A small text-conditioned image diffusion model, trained from scratch.
Training: soap at rate 0.0022, 3200 steps, batches of 64.
Data: trained on photos of plants and fungi (iNaturalist), 90422 training examples.
Rows from block 4 of the denoiser of a small text-conditioned image diffusion model, named by matrix and row number. Rows with one number within an expert belong to one neuron, the router's apart. Each number is 500 + 50 x the weight over its row's rms, rounded and kept within 0 to 999. All counts start at 0. Numbers have three digits each.
After each expert's rows are labels from the 100 images, of 14976 (inputs lightly noised), where the router gives the expert most weight on average: "patch colour" is the nearest of a few named colours to the mean colour under the peak. Only what is clearly more common there than usual is listed. The data: photos of plants and fungi (iNaturalist).
# router: router (model.blocks.4.mlp.router.weight, 8x160, trained with AdamW), inputs 80-159
# up: expert up (model.blocks.4.mlp.up, 8x80x160), inputs 80-159
# down: expert down (model.blocks.4.mlp.down, 8x160x80, transposed), outputs 80-159

# expert 2
router.2:457579566519494543539518471486483553473530522436484545491584419475426542441566565387455427573497435439476502435423524396573531413625458579391476461520468434471541457501456474415484452479534492438463591521561517457495524473577576506471524519
up.16:532502469541519492524448448444590541513524503504482497517467527461536471401460571395440516520483494474548578503440413495450506494565554444534651474460478514575465578543504504534481540407513499565444455499564547573449403429535614530487509483
down.16:510542472466590451517552547545464537448503555489496500526477545598634564420521518499533451419462478455528529427521510512400538444418562438441405514565525501596491572465482525555500498560480433459500526582586523549521594496459506495504448462
up.17:516499625411418536582491442448508504555535565510460482513502465561390554462466465486485497459489468454601584510444504485471554477473474468549514501423543477508551529576508494523402576500445428585441474414464485458520495556426430496499583528
down.17:429469524510499441494563480481646589582465380470467566525498513468445495470530474469505544632498481527566532490548550451302494478472526489572453493456501454459495468476485558546420539474589429518476547415581528465510489517549480519493551524
up.18:558563493548434388551442474436550411430497505448481441602537472471471470477586471444557438419524551529510557381512560541507505482453434527446559470487551451504502513578514605479526489451499530518418417420464553492465494487421467423503488492
down.18:553489470476540578411515459595455576505572479412499517518464548564411475458481532550507528582516565564474487517420446409411487490590527524491470519510519523533516533613605306566492445478405457449525528441490546414498486534545479463471553428
up.19:584519552575488576527556543431445473559449485534543484558522560553478444514539524522476467477627571529428516566525413478607544500486515489583489493459429496514492515441428513430539530512526529458505569597593520439557580473583496539501489489
down.19:461513510475573533622544577434459475500593514531521562473497531447550480562538534421464430541566505463539497569522371573567479510434474529577504525502569478416527540572505495502514565483473525484456487521514552448367541497472439452531402487
up.20:454557508484483542512530566487475523507591463434522483547494527486501570529514552448529433540572409540506470480457511470597448515578482528488453564426432444496475455495484511478373455435527531477415490475620431484508458460567518448478504521
down.20:544481405510484477547555638520521424482505517513411490572618515524505480497460561580503481528574531477472460497547497436470538479522487563420529498524537544497477509459530500566542538498516369513532493472528482472389472506428420508502510474
up.21:492500499534519498521516401563490457512528473431436440535537512460434492589600496533471518541511483452485561459556597478498507593559500418455403489454524431545503465453420485479542506484477517442490523556537453540408461434516460494509633430
down.21:399530643472473533429496496466532529551502411594569573477430467466587540484443505437462510419533456450445426354576540472581526525492512540547488437490489566522445497468414516510375461524522502441560467496537483476498493457513576513485491535
up.22:456452513432567502399499434549468546470496525461457558520497533500403541525391552503462458461394483456382499485552476445500481473478542417441513447459507524517419409453504464339549505510475520472514539537516496457504532589492495465480502465
down.22:593475488527559553538419446550513381449581542535538407521624523480471477502509474531466462477458497584557555490542475491475539563522438449532443498516463625498515478486586447537515444490513554484493447523484456533540544598577461519556505472
up.23:423458399349535571491476516565518475499451491526570472493508499458474522570580473605449472525492553475461522540577493503509531469472593541557514550458474604485536491436553515476528512489486471521487523457500490507483521488407451560558519470
down.23:483465552578497490544459485354490571507448537553521511595526483549538424482547621499488537439460436427511491470465425494560507506484556506512447569515414438506492464505587533478564566484506487556505487474530527591583483575569605561551471540
up.24:541537513454539593455516361482521535436493499538410523505507474469497544474471550410555468450515463441438511446388481505503512428508474494506590461463438495511556526528563571365528486594479571489505561482567370505534464484493585471583469518
down.24:528445468491494472518505550402551415496405507487542455512500420483509517518517465538512486548607486481499511530367501498518514518493571561454483504495485529430536466518589517532516558461555484442490504560596487506503531471478481434528536559
up.25:547464481540515567490469399436526459495442517456471480579482541566498508570490505499460463494576444509517522486567462464536489523511488590535507442423444517426471450564559557448521543531523439496443407485502564437490574440521454489426494458
down.25:465498494472478466586540401560437492512541533459482497462512453494439568522547448457506482485366487510589465455544534570507463465500508513483430464476497526515517478492456498453503611460546528501528457450499418580474544575460589446488509661
up.26:464470527516598508493566498597402572576457523590464514441457414520444596484462474560427548522465441475525508604486532549433547539422577521527491471470476549528514496473573448467482501545421521420523540469509555478459499498472514532473440546
down.26:576520433536547526546515428588486453563517509499519464461446527577550449362435518566504498573561564482472569468429595445496541482552530542527557501552587460549499502527514369491579498500454453586496442417495528467455469499527492445477509430
up.27:446463573582575517461494432433518474490455437485495569418548517473517511513417510483493521468573409485538550475488467451533576495497453507437476492564475505434494550566490552542548536560513470546517575512419497478549524478512574472521537545
down.27:514467502502585559360511565430428502437556442516544497451549487450545496606528501588494459479478496580475529514465466480539510588451453407557508528479570513446483473562443446565465499511547472430493445557540594554487529511539443558548424541
patch colour: black

# expert 4
router.4:486412547500537492554447554579546543452445557615471474483454576390564389550448583514595521391523415592497484410523512463467488469548560522413554508476518501548511489513502458474508456498474578573505530591516531558436537488450464395503473554
up.12:467571453478492468492510426588531503480420507476533483539497443430573419548555530539530598448522511420516523505447453565507487533452507510558547468404473501457462522470532519556485391554419511559489481586565475457518447469495450424495545519
down.12:462480474476516463523456468569469585506522526538532524560528466553422542439504542410612527450534544477496589499577531464439466473514484481470494471458539449611602512487500419463489508428433381521521449577547493465510522533615523498417426485
up.13:430537505465465453554506593472441482550518514474537621479441411374454503460477447504484478503492573576479469469478485543496574497461448529544468527519366532574513523546511474485478559477461479463470527476493382415497508466539493468477584500
down.13:488516539564489547466589618558433437608555473497597521520510459491390480435443454439474519475450442519549456499467564537492450422503449548508488500497509503553572501465488515531575567483489546546496538453532398474444494473450593396443475526
up.14:473500454519580553475594381464478619585483510458485464484407415556524502499475568406497477543534387513458474531406548501481494542557417484485534482566465516445548497527471472487479560434461491506437462535539494490518456499438542506436501541
down.14:507552476516498493458559537471579501528462459508552585544586535473481482576536567499463456580442552569513443543441419507471607514503515479444459546490504578470469506492485430487587521581450478517517536487479544602552507492560541471423506544
up.15:436560481532472500573501483498437514561486515473478563474442452354510430435512457462615545573478458605469430429529449509540499543503437508522486515561409567470528498453499468511533558466453553543411497484423549401511521496519534489525539580
down.15:473545517481450519510615630560495474446522502510494493586492396510566472427512495493546562476449534449519518444446458520531469508541511526402537469489529529549500422524561546508568495450492543495449445497561437434443448514511479412535488485
up.16:391506545374571513538404527508516473501472574462503532515553499549484426435486416512572502509439502469475511484493411489407471478596533421479485444508437518408537596536511514505475480476506478594431525578561496490428465535479534464475441459
down.16:542514458481518557482448471488613521355458508531378480513459519545535437608477457473487537557395460474481464450407560478355585588485535444588452331476532449465421465479466539507531480504506455487556456499506525580532534550515504496527529478
up.17:530509494592567599478373413451547483556440497439490544486508448505430576420562452438510505552488490523420530517412471505554540451549495476511515508473393561503605466564564591489589529429496471474502474438607556392415593481510617510551534431
down.17:471530482456494532501407570407516536579449409569495553569543480459505507412569580499459542531528498462529509509424442517510511548471504417452516643436523404563447558479506551544477459499449484535448524538536545398458454394478421490556488419
up.18:466556526428560530487516529548472542498473533591490532409445471623493413552558505452573502509592522517493423547556504531572424597583474504498501580451485505537460486504460521569533553592438542590426491565523435523435495471443527540476462470
down.18:465571537573467367563473525526413496515560401481529532446478587605521534463401474456516583537522565457428555481455562543485438505466601479483476510512479551450473492461603564548474567400409515564465483599452484491493444520535494438566520496
up.19:518420492458486538452495501480517483476524454516539542582507381537516493514441535426448535516530575521551392529463481588479486455574492549516515548472510468479595497514459469513542522456471533433443417536426527527536481481459540512494380491
down.19:552501512534402480440548471417491496483475478528494553581407493505458554374525554499530561499564474503514607527467499494408477510484523501406644543425464550518488482422504464481528540520609467439551501479514386512561512494484612476462488504
up.20:512538542421475516464454538598496457426483496559512622433482461454484400415535557450602497523539480532470509483522443506533533489508428474530545539481508602502501530495504376425548491530541577527412543534566544522474503480550529579469504415
down.20:559445523549498368491447510491489371452463509507476371461545487533535445518476578612483479414496557400457510465457544494552521465533506556546540533471583534497514378492538529440511411482509477491547506519566563490490390406486532511455438489
up.21:526476466507573500475543423491530545560492532554504522504536580608513421512412647567500551419602472506437518611490470498482532413538507608512476569484547568516505476362579465450471534479511531486519553499508453590511522505457555461469476490
down.21:455614521457428528474533472587412524456552403498464447609533588507450432410448447434506483481559577451435487517510529536501481552548547433550492491493505431431543476526477422576483518465497499523427516454453476513439502528504438530554535457
up.22:532461446539503552524487569489516401554503390496464475498461488456481590475546535478585524484549519552514527545499477561439546456575465509538510545537582555495564507510482505487580485488555442560497506544372486352437490430457621427464464541
down.22:451452522482536599499502481576518568515547492622500524468534513499485527568597454434545463619470498517584429548529631559470534436443503500452554399556459544575486536515409469530539433524499573539497488509569567488519518607436562481526480542
up.23:477527511418568481414513481533469490549498440523454569466444560509572529535420493421546448456533473487511449589525496482448440496427483577392488541469469603457549525510526578543508544582566488477575574537473510520522456518560506607526535471
down.23:611454543457563375487414464535505483502524478426455426426543464451522475594456445596505478501394472447440412495493464519585549551462514481602497534517524477471524552502546534574455489436569496547552459525482553458541465478438445474542508506
patch colour: green

# expert 5
router.5:533446449452438496467406474504511334441421551436483552454500494517541544546545425562491585461455594563494509536516543539459557509431420515531552565471514563572486529502558477549534518538464517494534499525493455563516523490412428532516496495
up.16:471516440524543480517566594564439535539465478513585526540511528502538476561491562479534570517487496456458485489572489481575460570569519499450486505664514574480492461494438499557531562524574508459483503556462496514508448444443536413516450541
down.16:521477505502559559489522496434519470563525611452410493517617532443502510444428506532552457427536522503429524554484444560555535612534437500440566475567453495464500419468585443503576489590508547446547532501558469498407523517483595507498402505
up.17:521415577488405502544491435482507512461499495471549565519506527439520390541516511464464544464471495522551460486534541514499539603419519450536431544400557577411505516440617456511547554504455520508496401527470551509417521470496434521423516465
down.17:490580556592474540506540515459524566623456486475554493437449642424519556529516514431490516536509578541509487503520497617551503540520518509516452426530484643547528464610553509565570504430503450531453412575481551469586542515447594467486629456
up.18:468525506479523412596498546512495438532465451452558486552429504506477565503569466512552518501501520536494583548440400551604408558519473531491511472557512466469470474668396497626496503524512472520481457497592478448461502470388491493533580526
down.18:504458490432502444553448535446531496450521444570469525496457634548594473486454530438517491502499475513529417450527529552545494505451568509496506520594470517476519499572409456501482564528543440481481557531541544581592542505463517520500383569
up.19:505585516421465444553459486513579546394551474550398483491430431495524564493523485528445570508489567640423556466518472440544491412462519433579556474556577568530515488444458516512450466466613494486453537479446486515497543570490476452424454434
down.19:458713477551438578532510454452507531483454510487540518444557467517445478522439520541551549477563478512469501464504476526527586454481456489421505508462493446433533474401483530534509572473524429538491608430535505462520565454471609496519458442
up.20:576499504541476441402519478453472569473502485492444476459410514417511538492463514547446588508475460460402563510559456476491426493545432455475538535473573491490511529496469547437531526463467495489463466526556513414473565426438536412478635531
down.20:445544444465461460534540483549540430564516434599455575467456570482491562480435451484451482470459559493571487500495549557540588399516468538477460517568511489561537494549454419521558491488597438520496545525532505532499604401474413520459408545
up.21:511528502422449509552501509452510471488486463552532524464372456516532532594524528393454500431479598560479538457452421483501524476403605439522492490536554547450503516472473467485540534523500591551482391376408496540527488528492531471525460477
down.21:524542527558445464547450471458538426574493445530528513432465476471608564536465468561481608481494531533519473489601515493543515401405475544489532567522529568453474533493474477513526403479473470439527492475489452481563573524595498566553353519
up.22:462508388492571394438518507589543515484472410475571517557564515423524435550465471511473525514500609503454499448498556503450498574469515538454522458642496570452480458527481463474476574420536567453470496501502566502476489577407469539469481458
down.22:519443416524484602544435465540395464403504572470461499559526495488456480514470557484528441469470492573562372584407520517594576527499447411434457509523540525464413496543470458427602489542509564503549499565512490528569520481446541471546462600
up.23:481526478558516607465479477494554291521462479564570493523636469390466493481501422407518441440390564500513502435478575499428507495419574441554547492497580496498532472496558498620489481553544470513524501526491473444503497525494485510465495494
down.23:534471461463509511560543510492408398498488513598508445413336505584456591526510522559523484488467534522487522422496607506428571551560504555469446481514509505574450562540551569490452499529526413493497560577494553544580496551498545437475422521
up.24:488455626495503504539564521452436518475472487445548521434459354432454515598450469523460480494479524490481584473486475440533567474524476503467451460537543477460470490461422409531585509556420512578527466437547558374484485396462426486486491465
down.24:492539537438476497524518436516556467528538520590450503422486501410581474517494490617476540427545556486477542519505472551462450514557467514451530534495527433443532506476498520562451444439453364490425417469409541386502440528559490528500505496
up.25:512549478577462541436502498544438516475543527441424478520576541537518480597464481499606504475433512435445445537493469515535705437392441517513527443474590552576526459484536499424504490516493456496510670527494483453452472451511480436481542473
down.25:458511637506490482519485548530458525461457502438514391454579540515416483480541505442456439413552423534508436477549525558637444406561456467533573497620541530469473475449536526369587467428543482584545454533474509466531471412560555465584453476
up.26:555532424502470542505547426509578514577531526486446454544498554479484495417561536419567520553570518540498484541486506536485456643488518508472461575530433463507576513592460544446493491502572496454433533542498451628535548525484527485482508572
down.26:504465504476520435525474432439529489549571534553390511438520413511530532508480508579509470423447465471341505506417468508501337462471492534540486573513526513555515486482518523530390557518546394524431474437548525434489500520546481546520457556
up.27:489463464587571488490454479551551514578646507553529477626507539496547513400466438538506530610543521514454498535491427436525527495492498577553548418495456468557491434452522463524434464483560453549480559501442492423506474469493528422386540551
down.27:449468673436483541489500540628534441529611517504528478488451501411473472541532447619524518539474504525540518630529529601413514517551451514529576511517521473510489520455525464508486457490533491480467489389462548508482527450526480474455430455
patch colour: white; pink

# expert 1
router.1:494425454542539473496470545454596392481565468469526550593616574489577592437527450453516536533452493465457550446516585482539515492500513509491529575507509377559553507423530554459538545520520466433499449481474552459561523506438429494445545476
up.12:550522422534484540537425487473550470427514424430508488494569477451488478556606476482391541487430516489493546453541524515517519471479531526427416485516583472479466444530417482528533528447488540385504518499539511614400505508474453484491527561
down.12:485481515571469482433541517532541471482482543550582464529493487498563442461399477502519474437569527487393451493542518462569549588483487495416505522510561419389476564539560518550484408472535421453615519515508425527547501501591601576527493481
up.13:487512436427499562515492534463439662565494482482520523549424484539505439449480495666410513466438491460441512430485572528490473475574520468507559534446535471532454464579449550482478508496472412459454407543508524590500407549513526472569512542
down.13:498601538580489526514556559504544462456557491462560387451474470501410429509588491441432495519466456525438513498447474556509506432488524416484557530484472503532464524499480538515496469552490553456538512536465497553451372543496514465462510504
up.14:469499483589464492413406532453487513539521502591465534567587536587510502497503567544564502556474566446534391573518565595493492499453508409570487587507493506438505461390462479535484537507540554499437525561528481565538518539442487516527546565
down.14:538563452474550545517518572504521515517600425530508425580485509562465483503587551455464471515500532395535459538517511489448526479483466496602559452555572645555449513457519478440585469490555581521495591533538480615420497434551496482522462512
up.15:513492554600485428520517440578531476442544539470517490460420484437550486529527434545542536580591487555344531492516442459515532406550451585387553441504450483489480464516523587531556461563511603503494559543588468400479533451472467437519533529
down.15:498457533510524509567525609500568473577566472521490465430456459414444490449492563523509472562529493471648532561512611654480569475501430509508521444492536408502472489514477520485554515583476518508459528365504593517418502453431421467490441497
up.16:526453501494509502512432532409434470460522466432525483491527513483486549540563568599465495533463538483374482503481545583468565517432490504507569481490554397452523403492487485582456471425530555481462490493457525461410516383480449498460519466
down.16:457503453522474376476505468564480482496520529567491507538570611526503528474523531466457605502592500477512443488491552511517506580434505501458509507511475581373539438493445556548554510447464391548550567530493431477546436489443432420449577423
up.17:542548455459458483413524577423463552443461529489567593570439491529482501519487532435506511508449489481410499506540334520513526392467509490596562497505508539516530493535379431503476535550596474524592410488497545502559564490464527568504489563
down.17:493499480560468518490480506462578443505562563500499489410419554570532496409451427486516454534465522456547542504490437499507420399530474566566505540552526445500496428460524534463603428511530444598498470513604602505513418532503635603516478492
up.18:555575488460448511607492502481522361502571445479545486435452548444511476449493469571446630522464525530546422481551513514613439558473495486436486526432511534410483530458541552571477503463492397489522505491504543535590476502525395515571531472
down.18:439505540477527457533528590414469509496487474554575546531526485502514508514456433559544553505464576511509546397538573553576466483448489509543493443506468454538549561488486609566465540485562430571477536490615636472490529467479484527556537531
up.19:456533565565467442564532407420446502514542500465511542521405538544518547518533505534454553514558480547576467490511426450578470487485442434529426523408574474602484453480468386538595522554448525616436495454525457587516579522406507468492535541
down.19:546565547487541593511576515407623499556460379512522480391439566442554573523492460584479555505498454510527476453491502600408613582466506501503478477494461594509475494512480480518403567406517475539579502429426507432517544540545549523490490440
up.20:488533607432620490549438596444565489517470413533469495436456528470509510536531485514562541441452505497495410556414481463553492565451495481448486529551533522524467475408453403447476588530443527461500499509573526605485446418463442454464451534
down.20:489510469453599548581367516523476494468551450503542557439520431474548525485510489496514548413551506467531484407568468580523574499596453493491578495463588481480502546489537441392498502583457507510497497522401488574523558434473576478582526556
up.21:581478519490561470572587528460498449572503467491458533614468406501504479518528520437403439453543474551497474518551520418570476497542472501528507529466481554564505509529466541582515515530628448484537481524573438497521506553542537501508515469
down.21:408513538555567518466383506421556556537405552505514458434420514536629594575531450553477479516472452534549506507515515448504472459491488448576484553465548570549503476532527538490458413472532473428573495514471512542543544593453510460483507499
up.22:594521589521447443547511533433409431515495524495501534550452504510481499451460459500576528404517540507461505476411448504562474532435441430551487504459447416482445527541421478529426573470631562454517420514489480510448525446613408430483602560
down.22:488452490527527483521449422448537503441425450462478549489487545533509456419512489478524366537457519479517441516480523491457545561515478508472557555471487495455457530478521460610486482473597475581485480532488615525508480455464499539510504527
up.23:467466549599484482520448536547530542529478523512538519502524519511432507484452508593571446471580547500420581461466586550549464517564466551456527410489485484490432568466538487470525492494538509490469521552442521434449546556655416447499471497
down.23:501440552545519545465513602452571554505476536526526518388475490523535557468572500536452490589507480450620514577575497499374617423433439441490502411473603517502425485662420571463513505512467452509474516468543470517504523578580470492545521420
patch colour: black

# expert 6
router.6:464488485503525459466521548479495525512476414576418538535589615494531490550441393430516454483593460498532538458520624466503483473448535408575568564547486544470520526514463474568405521448491562464522522409477454501516533499533529573516451442
up.16:497450552409476424530450608462483430515501580532512462478481594533463530459438479499476432492465563600460565526583456438541453516499492529479518516516494444433501522487434572495548447357540516441481493466433520491447518518500525510479454430
down.16:557476528528516516494581589601438574513573515517570478527542554499455542428471529460473495537523525443577602547602475426446515493487494520517534454485520573485474513440392481500483464506469509517458407503485481515457541472544468487468517524
up.17:461423488547600535480499565530454647557410459510437553511478469523521418527469557453506496448575510448462400552416475447524550572494460557520488574499507501545453405543552455542475504378420486596516557482596370435588472394525577471469497559
down.17:456566473476485526536493579453534473522497459405513465532558455524468524473453536463492572439639451560483552654496398471556554500564555436551501572498517442534557490463438421460542484495504529519516467473530460404474556438503437406558557507
up.18:571471501498440517451493533527482482526519562543460495534508478473473525596524466526457532476517526500551427423567547555533400577545483470503438509402474458560491491441460575530525505482495562387365499532476548458527549521502484486573439472
down.18:457487610427451441452545479553428582443530494545572474505552457531557536473498539569548444500527479367551570515514473380476450564529513473433522556614484488531513459456491471493614391468560526450561603468570577517467492398462564542422565473
up.19:437551452445520494485495468461528461472457464492475531440461585539501550488550499467525539442444456556494528561473533418521462580470501470491429549455532405403559505466489490494508496540442510544490480534550490499519508388438463642466530548
down.19:499469519406573494556547580432591413510582589453500499429502405467539445473515471555554494488469558540591495492503499520445506539507485559498430412526503504493491411564524618510502569546455429386458555472511519475470441507570492559455439538
up.20:410462572444606442464551546549411503385561481455497488571437383454538538548428538582523573469544556443566523509509552486429558563446533510509490484431533493485490456436504475436453419555571396514580453478496569459503513519494504527461459534
down.20:434487551495433460482462422424510465522455527441411502489452455512614542429479586435564516500509479429572495515540399574564522577542539541563584485531461542529508410371565572466502535463499402436523591487509539519545492573500545486458498573
up.21:456420443537479565548436458540459606535452547556515620422541507508567542536517443447487524526446482483435535504466597542447535488556537524521509492538486512467517477549504488447423450538458493492427572521399470473599440482457579537534514449
down.21:555520473414482523498504524396564452508399477487461533535435503501429487535625422549471529481615542535532531497429482542446528461442576657541478485502459519548465460460461404428559476433545477528493489431633593503515557454495487549485586506
up.22:537463429404487492467569503488466481501472465435507552505486460500549497518427471519499450500580570415528513520521483485494417502487504528587583455453535488439481554414509558462473464515559519562509421437514484492515602463480471506464419541
down.22:636497444454513507596551445450529461539507513513501492516535515515509450388600436487473603485557568489562566589518473485500421439528403543434502540432492417525503537513502455410520421493503464628445518457402487502511484387411459453553526516
up.23:538416480487520513468370540467463483552448489539415546562532464502534490480490546570518470477579479519429488542457518546513469504485523508410524492520363491450460465573548508411487547487416490552547504498584495382558473539506525512612595449
down.23:509489522574482496464549504539420576562455455613525516542472567466526457394504526437513518474520443434498461485543497527486604463549518485430422509520518488424545490460528576474523609466607479563534504438514518400422493501532550512520458399
up.24:486588463438478464572529510481592536492520486513529484465449452482521550572554486481403489505495515568529518434549516489545458501458499433571555563553638582541526463422442481544471426520615515453403465460433452608497599512451483489437419516
down.24:486570506523501529527517536464497518475411434533555488509480521527498511473430496509536517457585376483447517507525454509460573461517455464478377492498588469494469535489578559449550569427623494487523532397554466460533572441473566516628443428
up.25:478446503528525507533551429456537406523499392538439537580504525503580467527565522494527497459538482518506450447601508553483574475463558481540521530426539455399599559544473532520551481498539442649460430498503530413480549520449543515553381521
down.25:467522540457546532538475420456591626432557507482487513504398469534461485563402429487613549571588501512553534568465572523622476509499576484542492456514529533529564498576590510542541485519506496522551531496541525511481446455440607593508511552
up.26:566460444523555552459468392530546504523558420626500500483580576571575498546574478478488571483609456537390535566446529431487498482549482510533531549497588464532588482503452516627552496396463535515524538511551504441521495546465563489503412467
down.26:462531544500545500456466374539511634466510439541537494477455569397573530486592481418525514514575584497460510541527468558462535547469463409511556486553456524571514490502536520482530379557500491552507574547479535512563518493457459581550495446
up.27:484562405573537492465503445565445494523533505485380488552542443510472611405520457334471502530464522464534480502453484501512558521452478576492429527511528515495549436549537454407528573529402499422542592458527423469529426528554560547602409536
down.27:447522501568491461511612520398486533489479416510427440486496435444495493393555518523461513513547476482509544517580535497458462433493461458494451506627496566498506506483467491617474514440589364523546503563471326527533556541435444538573613537
patch colour: green

# expert 0
router.0:463604498568514589434576486492427495559422514533547570571472384491472477457501445481395383467473451464482550496457505442527509426577406557461538457540449506529592466568495517547547531551499468459489533511532488501470430430582542485549458459
up.16:470462508560524512577665529517507539461496601575457461550501492509564549485624425496496488538559376497433507491520427505509553527560521566585487482443511564557512576446523463460569495557574488539437512479416438571479482541412531546505509437
down.16:495522571491452457494479538461554486437555555451460559476500556531485495445500498528575492473491555408461491573455538534576464497469464546554509473525473507637562521488519510502494456500441419511429479542474468652430506480458557494539483464
up.17:465514539547489478511569495535537546577539617446502503486584519567497537454557411349537479499530415431460541505558460538466543553529566498490454532462437558539505558467495562504496463463575407535519538474501564512476415492511514482544618501
down.17:549514468465514520522449568434460466568593619574498565486456556469562509477501551630517612499530504629492515486519575524452541517456531580498486616546589462528532499521466510485547543518490482479519506409529553604452513448493449479532485464
up.18:449502439513466483490546529443475441519509526389488485511384462589519508516503514501410511431549460492490564427510412546443564465540518506433417495554504505518456450529398538582481466538505541596556470494465489526528519496398568474460462535
down.18:601528502473483494505511438486415499508514432547502482581549496524393574465533533543371548537577454529520475460502529532580455568511488466513482407528468484427441541521396432448528550478521547501497481493429515448527533487603461524537497490
up.19:542523547445476496506643486468489480507465535421553472536437415498385465517486492558525539521569444491553502479481495514498477453513505520503530451490487506398483606478470557464372609487514568489529405531494570430484473412387489518569455428
down.19:473571439489529502459535548538447519532500494469516603529508492555479564461477540518490590466558517591433513575389508516531537522469516480583515458566467519367518539494461500470457563501499486573497479466557523421550619493567547472439543476
up.20:511498539469478555377523475530527523569540474469495598515496517399514385529587560505467513507504534439535418470561460625504458486521498527546418454385402509512625465451486604518423545506562488430383489517450471505542526516499501624500483492
down.20:422541435483544564444426555490575429451458502552467613444471466573517526491550495487541497474457501483438560543523445536376507561494448484437496511568528549493494462489431509497444588590517411506427512520484522487427454547415506457419553486
up.21:502546610501507476486521517492476488499516482529490475528522533452514448572602412394563377434509544486493541530517501471512553509535506418405542447477390469528436556526524479524565573423435459434554495556547483494550354462657603451558461552
down.21:442521489542541568467567512522473488457476563481514479584491489511474565552563584535546463561432473457568414492543481406478454510373582401572492546524556531480487449464547470499437539631483524496548531516558519494426601435392503464505551497
up.22:481484581552491531478511477453450515492599449505543539616447440535539415563526473498471509463456495565524546548559435532552476500515442450583449474476421490467651501419484465542545522529463447543393487455547508499497575548478566550563506512
down.22:462526436508554532537502514475522511479458564509509598509475409501519571571576484554586521554434531485512582591474523483397522466479499462454483518496525558589537545530445476559445589602515468402539500509547610486395463526421491504452562489
up.23:495556519552471489426516536511459488496568414568531463513522572633473510559469435466355472430572533470419530631472523546570482480484464493486494464451503505544491453480490574537502499511445508449470549433539376551505467586511498539548409471
down.23:478545482504465545462474544488478488424446511544559532449468514494574523487534490498507480498479500545451586587560450432414510519454436440437564447457462532623495501485471567480402558535460496468576511512506468522417487532438497510423530456
up.24:492511531508528429519549507501517520529511531456542547534572418561485504545573454455533397518489483431575399498514459577541498582474570493510555405478523528470542453466432544478510575492552504551516467468552469541436387423509534595499392461
down.24:443494525503486463470525567473489531502578576445538413566411483542479536517507502576566457444444476534540435428532531524568454512430498549565460475456498487540532521528495467421473496605489463585568446492490560497588419483557484509457529438
up.25:545510497424559483524510494573355404536522533495482377522532510521509441538521477485546616480554506411466516497431417558517497470506475543530466517435453503543474458336465484481539481462595548509564444413543481577514523523541543465487456527
down.25:472500549544455510469443405468471416594537524513476439568617472484526446575513418523554565514409543498447464441403478556482470463596547502468610557576497551526532533465453600558386452536466453500524541415489520481591453524488512470471491513
up.26:492454536385521549533496535528487481469495580600516498527539437462552454507563465481504519617459483561510542395517479543494529460558512578544488524594499467578559538623525499529610347505486501518561493521542512474378469454580573479432503487
down.26:419525506462501527461507474525549476467443462548418464507418401580571459520503496501458470382471505510464600457491432439439465487445512497451582508467531505600504529553547530471474497572473582515594478476596569623636485474415527571412479467
up.27:525464505407605559491479484463440514568454508425540553512502492452442427551467454586461511524489484462390536608506483474438545530513508556486485518422499458524411447500544524494560537561402510505581425487631519426501394438547495484506511455
down.27:549483433528509544485442510475469533507498463534615495530568479527546523570452488520539520523540535467441508591449511526538579397552479520568467501529530581483491485436552491460546599464555438529539552416542515489518560464474508514575482500
patch colour: grey